config.toml
n_mels = 80
hop_length = 160
num_classes = 13
arch = "ecapa_tdnn"
norm = "batchnorm"
kernel_size = 5
eps = 1e-08
lr_schedule = "cosine"
final_lr_fraction = 0.01
warmup_steps = 800
weight_decay = 0.3
Rows from block 14 of a small sound classifier, named by matrix and row number. Each number is 128 + 24 x the weight over its row's rms, rounded and kept within 0 to 255. All counts start at 0. After the name is the row's rms in percent of the matrix's.
After each channel's rows are labels from the 100 clips, of 14976, where the channel reaches its highest value: "peak on" is the class under the peak; "strongest on" is what is common among them. Only what is clearly more common there than usual is listed. The data: synthesized solo parts of chorales (CocoChorales). In brackets: how many of the 100.
# c30: last pointwise conv (model.blocks.14.c3.0.weight, 192x192x1), inputs 64-127

c30.188 082 [123 110 110 131 120 111 103  98 106 114 129  98  92  87 104 101 103 116 103  86 126 124 103  87  96  96 110 105 120  93 123 101 141  95  91  94 122  85  86 119  82 105  90 112  89  91 121  96  86 134 114 101 110 115  98 100  89 115 116 127  94 110 116  94]
peak on: E5 (26)
strongest on: violin (100); note E5 (38); note F#5 (29); note C#5 (29)

c30.134 100 [134 116 154 131 144 161 181 182 157 175 134 162 170 156 167 161 159 129 162 177 139 144 132 174 172 153 166 162 129 161 129 171 111 164 191 166 141 175 162 133 156 126 158 121 163 164 134 156 166 143 154 167 129 114 172 170 159 147 138 143 169 127 136 155]
peak on: G#5 (30)
strongest on: violin (100); note F#5 (46); note G#5 (36); note D#5 (35)

c30.28 072 [101 112  99 112 111 102 119 112 117  92 143 105 122  82 124  89 130 106 112 111 111 139 112  79 115 123  97 119 119 121 151 117 119 102 113 105 129  88  78 146  89 103  95 150  89  91 122 110  86 132 118 119 131 101  88  89  89 112 114 145  99 143 116  87]
peak on: C5 (35)
strongest on: violin (100); note C5 (51); note C#5 (28); note D5 (26)

c30.69 090 [123 123 166 117 156 144 169 166 173 145 118 167 161 162 158 156 147 150 160 178 136 129 143 165 165 151 166 157 137 171 120 161 139 167 177 163 149 174 168 159 147 144 149 147 170 161 141 160 164 154 159 169 144 142 165 175 156 144 160 149 174 140 155 164]
peak on: G#5 (30)
strongest on: violin (100); note F#5 (46); note G#5 (36); note D#5 (35)

c30.120 121 [127 128 158 124 165 167 153 148 163 160 124 161 142 164 148 156 154 141 165 159 145 136 156 156 153 155 154 149 126 170 122 152 130 161 161 163 147 164 162 126 157 124 153 118 161 161 127 164 153 130 152 171 125 133 165 165 164 145 119 123 165 120 140 164]
peak on: G#5 (30)
strongest on: violin (100); note F#5 (46); note G#5 (36); note D#5 (35)

c30.43 110 [122 137 158 140 159 161 156 141 171 175 130 153 135 167 140 159 141 132 165 144 152 143 143 150 155 161 149 143 127 154 140 149 143 168 148 164 144 154 157 143 161 152 158 152 155 166 153 154 159 155 145 155 147 142 163 154 146 127 153 150 167 143 132 162]
peak on: G#5 (30)
strongest on: violin (100); note F#5 (46); note G#5 (36); note D#5 (35)

c30.129 080 [133 116 153 138 160 151 158 172 173 162 142 165 156 159 169 176 162 120 165 157 143 142 140 150 161 166 161 156 119 193 133 156 116 154 160 165 136 151 158 123 153 145 171 142 168 170 128 158 176 129 150 168 138 126 168 162 148 135 140 119 183 133 127 175]
peak on: G#5 (30)
strongest on: violin (100); note F#5 (46); note G#5 (36); note D#5 (35)

c30.1 094 [115 130  99 133 102 104  97  98  98  80 127 102 102 106  94  85 105 105  96  94 111 138 113  96  91 107  91 114 127 102 121  86 116  95 103  92  99  87  83 128  96 131 101 137  90  92 123 110  85 129 107 107 124 109  78  98 105 117 127 131  96 132 122  90]
peak on: E5 (25)
strongest on: violin (100); note E5 (35); note C5 (28); note D#5 (26)

c30.162 094 [118 133 105 124  86 100 113  98  72 113 142  70  99 107 107  80  88 111 107  98 121 141 108  88  91  91 117 120 123  99 112 100 141  99 102  97 107 101 100 145 108 148 111 142 103  89 145 133  86 139  91 114 123 112  96 100 110 114 130 151  93 144 121  90]
peak on: silence (56)
strongest on: violin (100); note E5 (43); note F#5 (36); note D#5 (27)

c30.156 098 [135 123 154 124 141 129 160 163 143 142 140 170 165 144 171 144 165 135 141 173 130 134 128 177 154 172 152 167 116 175 143 150 117 162 162 161 127 172 163 123 167 119 156 117 178 170 148 160 179 131 167 168 135 126 172 179 163 157 117 134 173 133 126 171]
peak on: G#5 (30)
strongest on: violin (100); note F#5 (46); note G#5 (36); note D#5 (35)

c30.17 103 [118 127 169 116 158 152 155 144 166 150 134 161 126 155 158 157 143 144 159 173 138 138 147 152 175 163 137 141 133 176 132 149 117 176 172 169 135 166 173 146 162 137 154 131 177 175 152 159 170 143 148 167 147 141 179 167 162 148 135 141 170 145 136 166]
peak on: G#5 (30)
strongest on: violin (100); note F#5 (46); note G#5 (36); note D#5 (35)

c30.33 101 [125 110 113 122 110 105 100 100 101  98 120  96 108  82 116  91 109 112  89  97 119 115 112  99  98 105 101 107 111 101 121 108 121  93  98  95 105  98  91 124  84 109  94 124  98  87 119  91  96 134 105  95 110 109  90  97  97 105 119 122 100 120 106  85]
peak on: E5 (33)
strongest on: violin (100); note E5 (41); note D#5 (30); note F5 (25)

c30.103 077 [144 122 154 142 159 157 148 157 163 160 103 154 133 156 139 173 131 148 158 151 139 116 146 159 146 153 137 139 118 152 128 152 115 151 163 167 132 154 167 117 155 115 154 117 165 171 130 157 178 116 127 144 137 142 173 158 155 135 118 114 161 124 134 170]
peak on: G#5 (30)
strongest on: violin (100); note F#5 (46); note G#5 (36); note D#5 (35)

c30.172 080 [124 140 104 114 105  95 112  84 114 101 134 116 112  90  98 110  91  97  79 108 128 131 105  95  96 112 131 104 113 108 109 115 131  86  88  81 127  83  76 123  92 129 110 132  80  90 113  99  76 116 125 103 122 122  88  78 102 110 135 117  85 129 134  90]
peak on: E5 (29)
strongest on: violin (100); note E5 (40); note F#5 (30); note C#5 (26)

c30.39 070 [127 125  97 119 109 109 101 108 100  97 130 106 123  88 131 109 103 100  87 105 123 146 117 108 120  92 106 142 114 116 119 108 119 103  98  97 121  83  76  94 101 134 116 131  81  85 117  94  98 126 116 119  99 119  86  91 105 123 120 104 103 107 134 103]
peak on: E5 (30)
strongest on: violin (100); note E5 (42); note F#5 (30); note D#5 (26)

c30.94 096 [142 112 117 124 102 109 102  94  98 106 119  91  94  86  94  96  95 129 101  91 130 113 110  84  98  98 102  95 122 109 126  98 134 102  81  92 136  81  89 118  93 111 103 139  84  93 116  98  86 110 104  85 123 118  84  87  93 106 123 118  89 116 117  88]
peak on: E5 (25)
strongest on: violin (100); note E5 (36); note F#5 (29); note D#5 (26)

c30.166 082 [ 97 115 100 111 100 105 108  91 115 102 135 105 112  96 111  95 104  98  90 104 117 122 102  99 102 105 110 111 126  92 117 107 124  95  95 100 125  88  83 112  99 109  90 121  92  89 117  98  99 119 114 108 113 119  84  96 106 116 113 117  95 129 119  82]
peak on: E5 (36)
strongest on: violin (100); note E5 (43); note F#5 (32)

c30.117 103 [128 109 114 121  92  88 111 118  99  92 120 116 126  74 127 100 122 117  93 108 111 118 109  98 114  94 115 110 125 111 106 120 113  98 107  99 119  98  93 110  87 110 107 123  97  89 114 115  96 112 118 118 110 104  89  99 106 111 108 100  86 120 111  81]
peak on: E5 (28)
strongest on: violin (100); note E5 (38); note F#5 (32); note D#5 (27)

c30.44 111 [134 128 158 142 150 152 170 180 159 151 125 175 171 159 170 168 164 138 149 172 148 126 144 172 152 164 153 165 122 173 127 154 123 163 168 152 132 170 171 119 164 134 164 122 165 168 135 163 175 128 158 157 132 140 166 172 159 166 131 120 172 125 141 170]
peak on: G#5 (30)
strongest on: violin (100); note F#5 (46); note G#5 (36); note D#5 (35)

c30.136 093 [131 114 107 120 110  94 100  96  96 107 118  99 104  90  85 107 114 111  99  93  98 104 100 102 100 104  94  92 128  93 132 107 124  93  91  90 111  93  86 126  92 113  89 104  94  97 110  86  89 119  99  95 103 120  86  93  95 108 116 116  87 109 101  91]
peak on: E5 (30)
strongest on: violin (100); note E5 (37); note D#5 (30); note F#5 (26)

c30.84 087 [126 151 172 126 147 146 139 149 153 160 134 163 151 165 136 161 149 126 165 175 150 143 141 162 166 167 147 152 132 176 135 156 135 163 168 158 155 157 158 142 155 147 162 151 166 169 141 155 159 135 156 156 154 144 168 167 157 144 153 144 160 142 145 174]
peak on: G#5 (30)
strongest on: violin (100); note F#5 (46); note G#5 (36); note D#5 (35)

c30.144 090 [133 147 141 133 140 142 156 159 151 169 127 142 135 148 149 161 134 154 158 170 142 133 120 155 157 158 149 139 142 156 123 160 135 174 153 161 142 161 162 143 174 142 156 143 166 164 151 152 160 137 151 157 153 160 163 158 158 142 149 150 155 138 136 167]
peak on: G#5 (30)
strongest on: violin (100); note F#5 (46); note G#5 (36); note D#5 (35)

c30.100 111 [140 155 152 127 147 153 156 159 158 163 135 166 165 154 158 154 152 137 158 164 158 150 158 157 159 157 157 161 132 158 131 161 137 163 165 164 138 167 171 140 166 148 164 145 169 167 150 165 177 143 148 161 145 138 168 160 163 143 145 139 161 146 144 164]
peak on: G#5 (30)
strongest on: violin (100); note F#5 (46); note G#5 (36); note D#5 (35)

c30.171 097 [125 104 105 110  88  85 109 115 105  92 144 111  95  91 117 108 100 104 102 106 121 118  97  98 121 115 107 108 121 103 105 105 115  85 108 104 112  88  91 128  96 119 109 128 100 100 119 127  99 112 104 112 113 112  94  96 113 110 112 135  92 135 107  95]
peak on: E5 (40)
strongest on: violin (100); note E5 (48); note F#5 (34); note D#5 (28)

c30.11 117 [127 106  92 121 103  84 111 111  97 105 120  96 116  94 129 100 116 103  95  96 107 117 107 102  96  96 107 111 112 117 126 108 104  90  99  90 108  94  89 128  90 119  90 131  92  92 126 104  98 130  98 103 126 111  94 100  96 106 131 124  95 121 108  95]
peak on: E5 (38)
strongest on: violin (100); note E5 (50); note F#5 (34); note D#5 (25)

c30.110 110 [117 101 100 121 103 100 108 113 101  98 113  99 112  98 110  99 110 116  94 107 115 115 118  98 104  98 121 101 118 102 116 116 119 104 109  90 122  95  95 118  86 116 102 122  97  91 103 114  96 120 108  98 110 109  93  97 109 109 126 110  99 106 124  91]
peak on: E5 (39)
strongest on: violin (100); note E5 (49); note F#5 (35); note D#5 (28)

c30.90 089 [ 99 152 153 117 114  97 114  94 114  88 132 129  96 108  89 103  90 128 120 118 103 142 115  90 139  83 107  97 109 142 109 109 125  97 117 131 123 115 116 156  97 101 105 135 104  96 115 104 107 133 135 115 103  85 126 107 119 121 156 129 116 109 141 108]
peak on: silence (45); E5 (27)
strongest on: violin (100); note E5 (45); note F#5 (34); note D#5 (25)

c30.106 111 [124 125 108 120 104 112 115  91  94  97 126 106 102  85 113  88 110 108  94  98 118 110 108  84 109 101 105 112 132 100 118  99 128 101 115  98 131  94  94 110  91 107  91 123  99  87 100 105  82 108 128 113 100 131  86 100 104 124 113 101  93 108 134  95]
peak on: E5 (29)
strongest on: violin (100); note E5 (39); note F#5 (34); note C#5 (29)

c30.152 101 [135 113  95 122  98  95 106 110  97  91 124 103 105  85 109 107 108 106  86  96 110 128 106  99  90 104 100 118 113  96 123 105 122  92  92  95 104  85  86 113  95 138 105 127  92 100 118  97  98 121  95  93 121 120  86  89  93 113 126 127  97 129 111  97]
peak on: E5 (39)
strongest on: violin (100); note E5 (47); note C#5 (31); note F#5 (30)

c30.173 084 [132 123  98 116 104 104 108  93 101 114 132  83  82  78 107  86  95 130  85  94 105 130 107  95  96  81  96  90 123  78 134  92 134  97  88  94 127  96  86 132  79 112 101 146  84  80 123 104  82 129 109  97 131 123  91  93 107  99 130 129  93 134 114  79]
peak on: E5 (32)
strongest on: violin (100); note E5 (44); note F#5 (32); note D#5 (26)

c30.77 104 [130 121  98 138  92  95 106  85 105  94 137  96 100  92 109 101  91 116  99  95 118 132 103  86 113  96  93 113 131  97 139  91 129  99 101  94 124  82  87 137  98 149 114 146  87  94 132 107  90 126 100 106 128 125  79  89 101 122 131 139  92 146 108  92]
peak on: E5 (40)
strongest on: violin (100); note E5 (54); note F#5 (35); note D#5 (25)

c30.31 093 [104 105 108 113 117 107 112 107 109 103 105 102 109  98 128  91 114 117 110 110 110 109 120  95 111  91 119 107 111 113 120 120 106  97 111  97 110 106  92  99  83 101  94  98  96  90  93 104  91 105 125 119  94 106 100 100 105 119 111 103 100  98 121  98]
peak on: E5 (27)
strongest on: violin (100); note E5 (39); note D#5 (29); note F5 (28)

c30.143 112 [141 140 157 145 154 156 149 147 155 158 155 143 138 157 153 163 142 134 167 165 163 139 141 147 163 164 138 150 151 150 138 144 148 157 164 163 140 153 159 163 165 155 158 149 150 163 160 169 156 157 144 152 153 144 161 156 153 148 156 176 150 167 130 158]
peak on: G#5 (30)
strongest on: violin (100); note F#5 (46); note G#5 (36); note D#5 (35)

c30.86 106 [101  93 123  96  91 104 108  99  94  99 109 103  99  94 123 105 108 115 119  98 146 120 114  84 107 137 104 128 119 121 112 117 118 105  94 103 112  97 103 107 109 122  98 128  97 104 132 131  99 114 105 112 130 114  96  93 103 113 104 113  93 133 103 109]
peak on: E5 (38)
strongest on: violin (100); note E5 (49); note F#5 (40)

c30.88 079 [146 155 170 106 155 150 143 140 136 145 116 174 144 157 133 147 144 155 150 159 147 145 143 165 155 150 161 147 133 141 134 144 152 158 170 167 158 168 167 131 150 120 131  99 152 149 138 141 151 137 153 143 126 138 160 170 147 145 130 125 159 120 152 158]
peak on: G#5 (30)
strongest on: violin (100); note F#5 (46); note G#5 (36); note D#5 (35)

c30.2 089 [139 127 161 116 172 165 135 131 157 167 128 155 130 162 142 165 128 137 155 150 152 144 156 152 150 158 147 126 132 168 124 138 138 156 147 162 139 147 151 147 146 147 146 127 155 161 145 153 162 153 137 136 143 155 164 149 154 138 147 130 167 141 135 165]
peak on: G#5 (30)
strongest on: violin (100); note F#5 (46); note G#5 (36); note D#5 (35)

c30.154 077 [133 132 132 137 155 154 144 163 160 167 129 155 148 158 150 156 128 154 160 158 129 128 135 166 138 158 159 148 142 157 107 187 137 153 157 162 128 166 151 114 170 121 145 123 160 158 135 140 157 133 144 154 142 135 169 174 154 127 142 127 158 103 135 163]
peak on: G#5 (30)
strongest on: violin (100); note F#5 (46); note G#5 (36); note D#5 (35)

c30.177 086 [121 123 120 121 118 111 109  87 103 107 123 119 103 104 114 100 103  96 122 126 127 123  99  81 107 113 108 112 117  90 134  96 124 105  96  95 128  85  98 121  91 112 104 122  86  90 104 107  88 124 119  97 115 108  87  98  94 104 115 119  98 101 127  92]
peak on: E5 (29)
strongest on: violin (100); note E5 (40); note F#5 (34); note D#5 (26)

c30.128 113 [111  97 108 107  91  93 112 112 100  80 119 106 113  80 124  88 107 112  98 111 119 116  97 104 104 104 110 113 120 106 112 112 104  94 107  87 117  99  88 126  88 106  99 117 100  93 119 108  91 112 115 115 113 103  92  99 103 119 116 120  98 123 119  87]
peak on: E5 (40)
strongest on: violin (100); note E5 (47); note F#5 (35)

c30.0 092 [116 117 113 109  95 101 136 112 104 103 123  97 110 101 119  97 114 128  88 107 105 142 109 100 123  87 134 117 129 102 119 111 125  93  97  99 112 100 100 116 105 113 108 135  99  97 113 100  96 116 116 113 113 122 102  98 107 110 115 128 101 115 135  94]
peak on: E5 (29)
strongest on: violin (100); note E5 (42); note D#5 (31); note F#5 (30)

c30.41 087 [138 141 143 146 136 159 165 139 148 163 133 148 143 152 155 149 142 152 166 152 153 138 147 157 160 159 152 171 147 152 140 148 149 163 157 164 154 157 161 134 177 146 152 140 162 166 142 165 165 145 148 155 139 153 170 152 155 150 150 138 163 133 146 182]
peak on: G#5 (30)
strongest on: violin (100); note F#5 (46); note G#5 (36); note D#5 (35)

c30.55 109 [ 98 121 114 104 101 104 122 110  98  91 112 103 115  97 116  90 105 118 105 107 112 124 109 101  98  93 126 118 123 100 103 122 122  97 102  91 122  96  83 114  98 110 100 113  96  88 105 100  89 110 117 107 112 107  93  97 100 116 111 115  99 112 131  84]
peak on: E5 (35)
strongest on: violin (100); note E5 (43); note F#5 (32); note F5 (25)

c30.185 097 [103 124  96 105 108 101 118 111  87  91 128 102 111 112  96  90 128 115 100  85 113 136 120  97  84 102 121 115 127 106 118 111 108 100 102  94 112  88  85 114  96 117  81 117 102 100 108 104  94 115 114 118 109 104  89 101 111 122  93 108 105 106 121  82]
peak on: E5 (36)
strongest on: violin (100); note E5 (44); note F#5 (32); note F5 (26)

c30.87 097 [135 115  88 116  91  93 107 101 102  95 136  98 102  89 107  96 105 117  97  90 120 128 107  90  97 100 100 111 129  86 117 111 129  87  93  99 104  93  86 126  89 122  95 126  88  87 130 114  88 134 101  99 118 122  83  92  95 108 107 134  91 148 101  85]
peak on: E5 (38)
strongest on: violin (100); note E5 (47); note F#5 (31); note D#5 (27)

c30.62 100 [129 103  98 124 104 106  98 113 100  93 136 106 116  92 116  95 112 130  95 105 119 123 121  93  91 100 111 114 130 103 116  89 116 100 106  98 110  93  93 109  94 107  99 124 103  94 104 120  91 113 108 103 112  93  89 100 102 107 106 113  99 122 119  87]
peak on: E5 (35)
strongest on: violin (100); note E5 (41); note D#5 (27); note F#5 (26)

c30.148 120 [135 124  94 121  90  99  94  85  97 103 130  82  98  89 105  91  89 114  97  83 105 133 101  93 105  94  94 105 126  95 131  96 119  84  91  94 111  94  90 133  89 132 107 135  93  95 130 106  91 126  92  99 127 119  97  86  95 112 122 135  84 140  98  88]
peak on: E5 (35)
strongest on: violin (100); note E5 (49); note F#5 (32); note D#5 (25)

c30.42 102 [132 126 103 133 106  97 100  86 104 100 124  90  99  89 114  93 100 114  97  86 104 123 115  77  99 102 105  91 119 107 141 104 118  98  89  92 124  88  90 130  89 115  94 137  86  88 116  98  96 130 106  97 120 129  88  88  97 103 132 128  94 139 112  79]
peak on: E5 (35)
strongest on: violin (100); note E5 (45); note F#5 (27); note C#5 (26)

c30.35 072 [147 122  99 137  99  93 104 101 108  92 150  97 112  88 126 115 123 110 105  93 138 132 102  86 116 114 109 109 126 117 146  94 130  95  99  95 124  71  85 105  92 123 113 122  84  99 118 106  91 118 113 112 113 117  86  75 103 115 133 134  87 127 106  89]
peak on: E5 (27)
strongest on: violin (100); note E5 (39); note F#5 (33); note D#5 (31)

c30.160 085 [144 139 168 153 153 163 150 141 143 151 135 147 161 146 161 142 173 133 156 153 158 139 154 158 155 160 140 144 122 157 153 147 156 162 161 151 159 162 168 135 168 169 164 158 160 156 133 144 165 144 169 158 149 150 171 148 159 151 155 134 162 135 168 165]
peak on: G#5 (30)
strongest on: violin (100); note F#5 (46); note G#5 (36); note D#5 (35)

c30.54 073 [103 139 135 135 152 169 164 143 157 160 147 131 147 168 145 154 107 118 143 162 141 141 139 151 158 138 164 144 122 170 119 145 134 161 146 154 137 164 165 126 163 141 171 164 151 165 157 147 175 142 150 160 143 117 168 160 153 132 152 131 157 142 147 153]
peak on: G#5 (30)
strongest on: violin (100); note F#5 (46); note G#5 (36); note D#5 (35)

c30.53 063 [101 124 111 109  87 105 108  83  87 100 130 107 115  97 124  72  99  87 105  96 122 134 104  92 101  97 106 134 134 118 111 108 144  88 111  88 144  75  80 114 100 130 111 141 103  90 118 106  98 117 136 119 115 132  93  97 100 120 129 125  94 135 144 119]
peak on: E5 (34)
strongest on: violin (100); note E5 (44); note F#5 (35); note G5 (25)

c30.7 099 [131 140 151 144 147 148 154 162 161 165 121 157 155 160 156 160 149 131 154 156 135 153 142 175 166 159 144 173 126 162 126 146 127 171 161 167 132 160 162 147 169 156 169 148 167 168 133 155 177 138 147 167 133 138 164 165 156 142 140 134 170 150 140 177]
peak on: G#5 (30)
strongest on: violin (100); note F#5 (46); note G#5 (36); note D#5 (35)