A small sound classifier, trained from scratch: widths [192].
Rows from block 8, named by matrix and row number. Each number is 200 + 40 x the weight over its row's rms, rounded and kept within 0 to 999. All counts start at 0. After the name is the row's rms in percent of the matrix's.
# mid10: scale 2 width-5 conv, dilation 4 (model.blocks.8.mid.1.0.weight, 48x48x5), inputs 40-47, a 5 kernel for each
mid10.0,100,133,276,183,167,184,188,120,288,199,182,205,193,172,263,177,199,155,186,249,169,247,109,289,233,177,161,213,198,231,154,230,97,302,193,187,137,286,189,153,153
mid10.1,116,193,137,311,189,211,164,187,134,273,168,202,191,204,133,332,159,195,185,151,278,206,167,207,176,205,182,200,189,244,199,230,191,201,184,200,185,139,307,186,152
mid10.2,104,159,353,186,188,163,171,159,280,170,175,181,216,179,352,157,198,223,174,287,180,206,209,184,182,199,165,230,209,187,201,200,190,195,203,202,171,350,176,187,160
mid10.3,071,178,168,193,207,146,164,181,228,188,236,138,195,138,169,200,161,216,98,197,136,197,197,139,236,169,156,227,116,164,164,238,182,110,172,229,180,200,163,233,201
mid10.4,084,113,165,183,252,219,262,136,209,217,245,206,225,104,206,196,239,151,110,193,186,211,246,185,205,166,207,97,178,205,206,205,192,184,195,186,122,192,181,245,211
mid10.5,129,198,229,248,185,214,228,147,197,228,166,185,204,200,216,272,152,197,203,184,239,311,128,176,176,194,263,226,157,171,192,269,109,200,177,231,175,212,229,151,207
mid10.6,080,103,166,143,160,202,244,115,209,142,220,221,221,133,184,134,233,194,126,190,127,239,190,152,179,195,228,175,167,125,171,225,205,158,193,231,130,199,124,193,188
mid10.7,084,180,286,224,193,194,269,206,269,216,173,211,233,160,244,198,224,232,217,246,155,242,196,274,288,147,203,245,253,237,165,204,133,326,231,219,204,294,163,127,178
mid10.8,095,188,233,185,207,177,157,194,255,210,191,194,201,186,199,216,192,218,170,205,180,116,141,316,269,154,191,175,232,239,174,96,185,327,248,150,220,155,180,190,216
mid10.9,106,177,315,172,194,185,218,181,269,176,180,189,220,189,283,176,226,163,239,264,165,178,182,207,200,169,206,191,243,175,178,207,207,237,163,191,125,289,159,177,194
mid10.10,087,284,180,128,212,184,176,269,192,135,203,239,165,283,140,148,196,161,298,154,174,219,143,243,191,196,186,175,151,216,190,177,146,269,193,167,296,175,142,213,178
mid10.11,083,193,106,240,157,218,184,179,120,260,206,172,212,217,137,278,173,186,202,78,272,140,211,223,202,255,231,199,183,148,185,194,205,189,222,221,172,136,275,172,205
mid10.12,114,167,321,206,207,174,169,178,256,181,204,190,195,171,284,182,164,195,197,318,149,174,178,161,213,201,135,213,272,215,206,176,213,199,220,187,165,313,208,183,172
mid10.13,095,187,181,188,168,192,177,136,219,227,201,221,206,215,192,198,203,210,186,225,205,200,52,297,258,199,181,213,171,269,201,195,30,312,199,221,236,213,194,177,184
mid10.14,099,236,167,179,232,186,222,204,161,227,193,192,248,209,177,238,216,256,116,198,258,217,214,200,230,191,176,243,86,240,194,256,159,158,206,179,222,130,194,229,178
mid10.15,110,216,155,171,226,204,208,251,214,210,197,202,219,190,164,187,201,178,194,189,191,211,311,190,149,209,160,257,239,126,198,205,304,145,176,216,181,174,198,177,213
mid10.16,127,203,191,185,199,182,226,271,190,157,172,214,189,201,198,194,205,162,210,208,219,240,337,144,112,206,172,287,263,159,178,248,291,123,163,221,186,208,199,203,216
mid10.17,098,282,173,184,199,175,183,280,136,182,167,226,152,308,128,164,182,114,256,122,180,237,178,209,184,177,187,235,159,191,176,208,199,179,230,183,239,147,187,190,161
mid10.18,101,206,82,231,222,198,203,192,112,280,224,189,192,229,92,280,177,201,195,77,267,198,159,224,190,197,213,170,141,184,226,219,198,194,218,177,215,105,241,206,202
mid10.19,103,275,145,199,214,267,270,215,137,186,194,171,318,184,165,195,131,275,159,141,194,166,251,217,190,193,203,172,163,165,205,150,212,207,150,195,234,151,202,222,267
mid10.20,085,133,160,225,315,179,173,121,150,236,263,259,195,165,191,264,231,152,158,180,265,201,213,201,194,239,193,133,179,232,214,185,169,202,196,230,136,170,231,258,131
mid10.21,092,178,208,197,199,170,120,236,200,231,185,243,119,222,194,215,149,142,215,178,207,141,193,213,235,196,109,210,205,231,187,104,270,207,247,185,218,223,197,198,155
mid10.22,092,143,302,177,195,172,191,163,291,177,218,180,214,162,335,167,206,202,212,287,151,204,171,210,185,229,154,248,236,167,201,192,205,213,230,206,156,320,198,187,156
mid10.23,092,150,194,158,170,206,222,185,202,200,191,233,238,196,220,241,185,157,181,212,230,231,168,180,207,219,263,114,184,198,227,179,202,181,275,225,170,200,171,197,202
mid10.24,084,203,183,221,177,201,194,248,126,209,206,195,181,176,152,157,191,172,193,182,178,149,310,152,198,237,171,246,236,152,197,132,344,148,219,226,195,195,212,173,170
mid10.25,076,217,70,190,249,208,234,168,97,208,221,205,232,176,127,185,195,206,117,141,197,173,237,147,196,206,227,169,106,255,206,202,213,190,206,189,204,104,205,227,213
mid10.26,098,185,362,193,175,196,197,162,280,177,178,184,222,180,325,143,188,203,162,308,147,202,210,154,213,229,196,194,225,178,178,201,202,180,196,252,122,337,183,188,187
mid10.27,112,190,155,204,196,218,277,157,170,225,224,200,182,179,185,225,166,191,184,193,243,311,181,99,187,190,171,306,126,161,196,341,146,187,166,228,161,182,210,203,222
mid10.28,100,245,190,208,173,222,93,210,254,195,202,191,177,205,196,171,203,200,232,182,189,114,162,267,240,167,160,179,207,226,180,99,190,293,158,163,221,181,170,202,199
mid10.29,093,178,344,194,185,172,200,194,283,208,184,150,205,176,326,157,188,223,209,308,161,195,209,164,227,178,184,209,226,202,211,209,223,207,238,216,153,324,202,161,182
mid10.30,111,283,171,163,207,180,193,317,129,166,149,217,175,293,126,183,211,178,254,154,195,167,285,198,180,195,217,190,192,179,162,125,295,152,199,179,274,149,187,218,197
mid10.31,096,167,335,194,200,158,194,161,269,172,195,160,224,154,319,171,184,200,155,315,157,235,232,157,203,180,172,208,222,212,186,199,183,160,201,198,179,325,155,167,161
mid10.32,114,201,168,185,226,195,120,219,250,227,197,210,216,205,197,201,220,217,181,173,215,83,227,319,202,154,179,162,233,268,178,86,273,302,144,162,232,190,165,211,182
mid10.33,084,187,337,157,237,161,179,205,285,141,215,158,222,172,307,152,201,211,174,269,163,209,218,192,228,219,171,201,229,146,208,217,189,200,179,213,173,289,171,193,177
mid10.34,081,117,160,272,188,196,122,168,171,256,211,168,157,151,159,296,142,156,190,164,249,165,222,181,167,260,160,175,232,200,211,143,232,205,203,239,125,183,302,200,218
mid10.35,104,182,194,116,145,220,265,189,222,86,197,171,304,169,213,111,164,274,167,192,145,208,216,204,206,179,222,186,193,127,221,187,214,227,169,229,199,210,119,166,223
mid10.36,085,307,228,191,175,184,177,259,150,189,169,205,135,292,156,166,167,139,248,168,157,237,197,230,203,179,199,215,178,211,178,195,161,221,205,180,250,223,207,189,177
mid10.37,108,175,340,183,227,186,185,180,290,171,229,160,226,174,337,148,189,213,164,303,144,218,217,187,200,195,204,219,225,171,198,209,206,180,184,223,160,330,129,206,169
mid10.38,098,199,200,203,191,213,162,228,223,226,204,215,201,236,211,198,203,193,201,227,204,108,322,246,161,199,151,204,250,206,155,154,338,239,143,212,209,163,187,161,221
mid10.39,088,154,228,225,214,184,233,120,261,176,221,166,276,107,262,198,230,222,96,246,186,198,176,187,219,213,228,193,140,188,193,222,140,133,207,226,120,195,189,225,177
mid10.40,138,206,171,201,204,203,178,245,157,183,179,203,202,222,154,210,209,195,200,171,229,171,352,131,152,148,141,253,205,146,192,211,299,99,185,158,209,160,209,191,210
mid10.41,126,189,201,115,201,243,207,219,252,124,275,225,190,212,202,114,242,193,226,122,153,191,208,209,171,220,194,196,202,84,251,186,177,212,138,204,189,208,138,233,243
mid10.42,104,164,335,183,205,182,188,172,260,160,209,176,224,189,343,165,203,214,183,299,148,212,260,181,221,200,199,194,220,209,186,220,217,162,175,210,141,328,179,215,177
mid10.43,098,196,192,208,190,210,178,190,251,237,222,194,207,206,204,218,184,202,236,186,195,170,121,283,228,128,195,116,183,318,133,153,146,326,209,157,184,160,186,204,175
mid10.44,105,151,316,166,169,202,189,193,299,145,201,167,216,146,292,126,220,181,182,265,163,208,238,198,195,208,199,200,236,174,200,185,239,206,175,209,125,296,155,163,200
mid10.45,108,283,127,221,220,204,194,249,110,239,199,205,199,276,125,250,192,216,204,137,234,217,202,229,206,184,229,212,122,240,187,213,184,188,212,142,278,103,234,206,190
mid10.46,099,122,341,190,183,174,185,158,276,152,190,169,211,168,349,157,196,178,157,293,168,197,207,206,184,207,188,196,230,182,203,186,217,184,190,220,127,301,133,188,169
mid10.47,095,190,171,205,174,221,281,193,207,205,181,202,185,217,192,226,181,190,182,168,230,320,182,169,165,233,293,201,123,185,173,300,145,189,214,237,173,170,212,214,249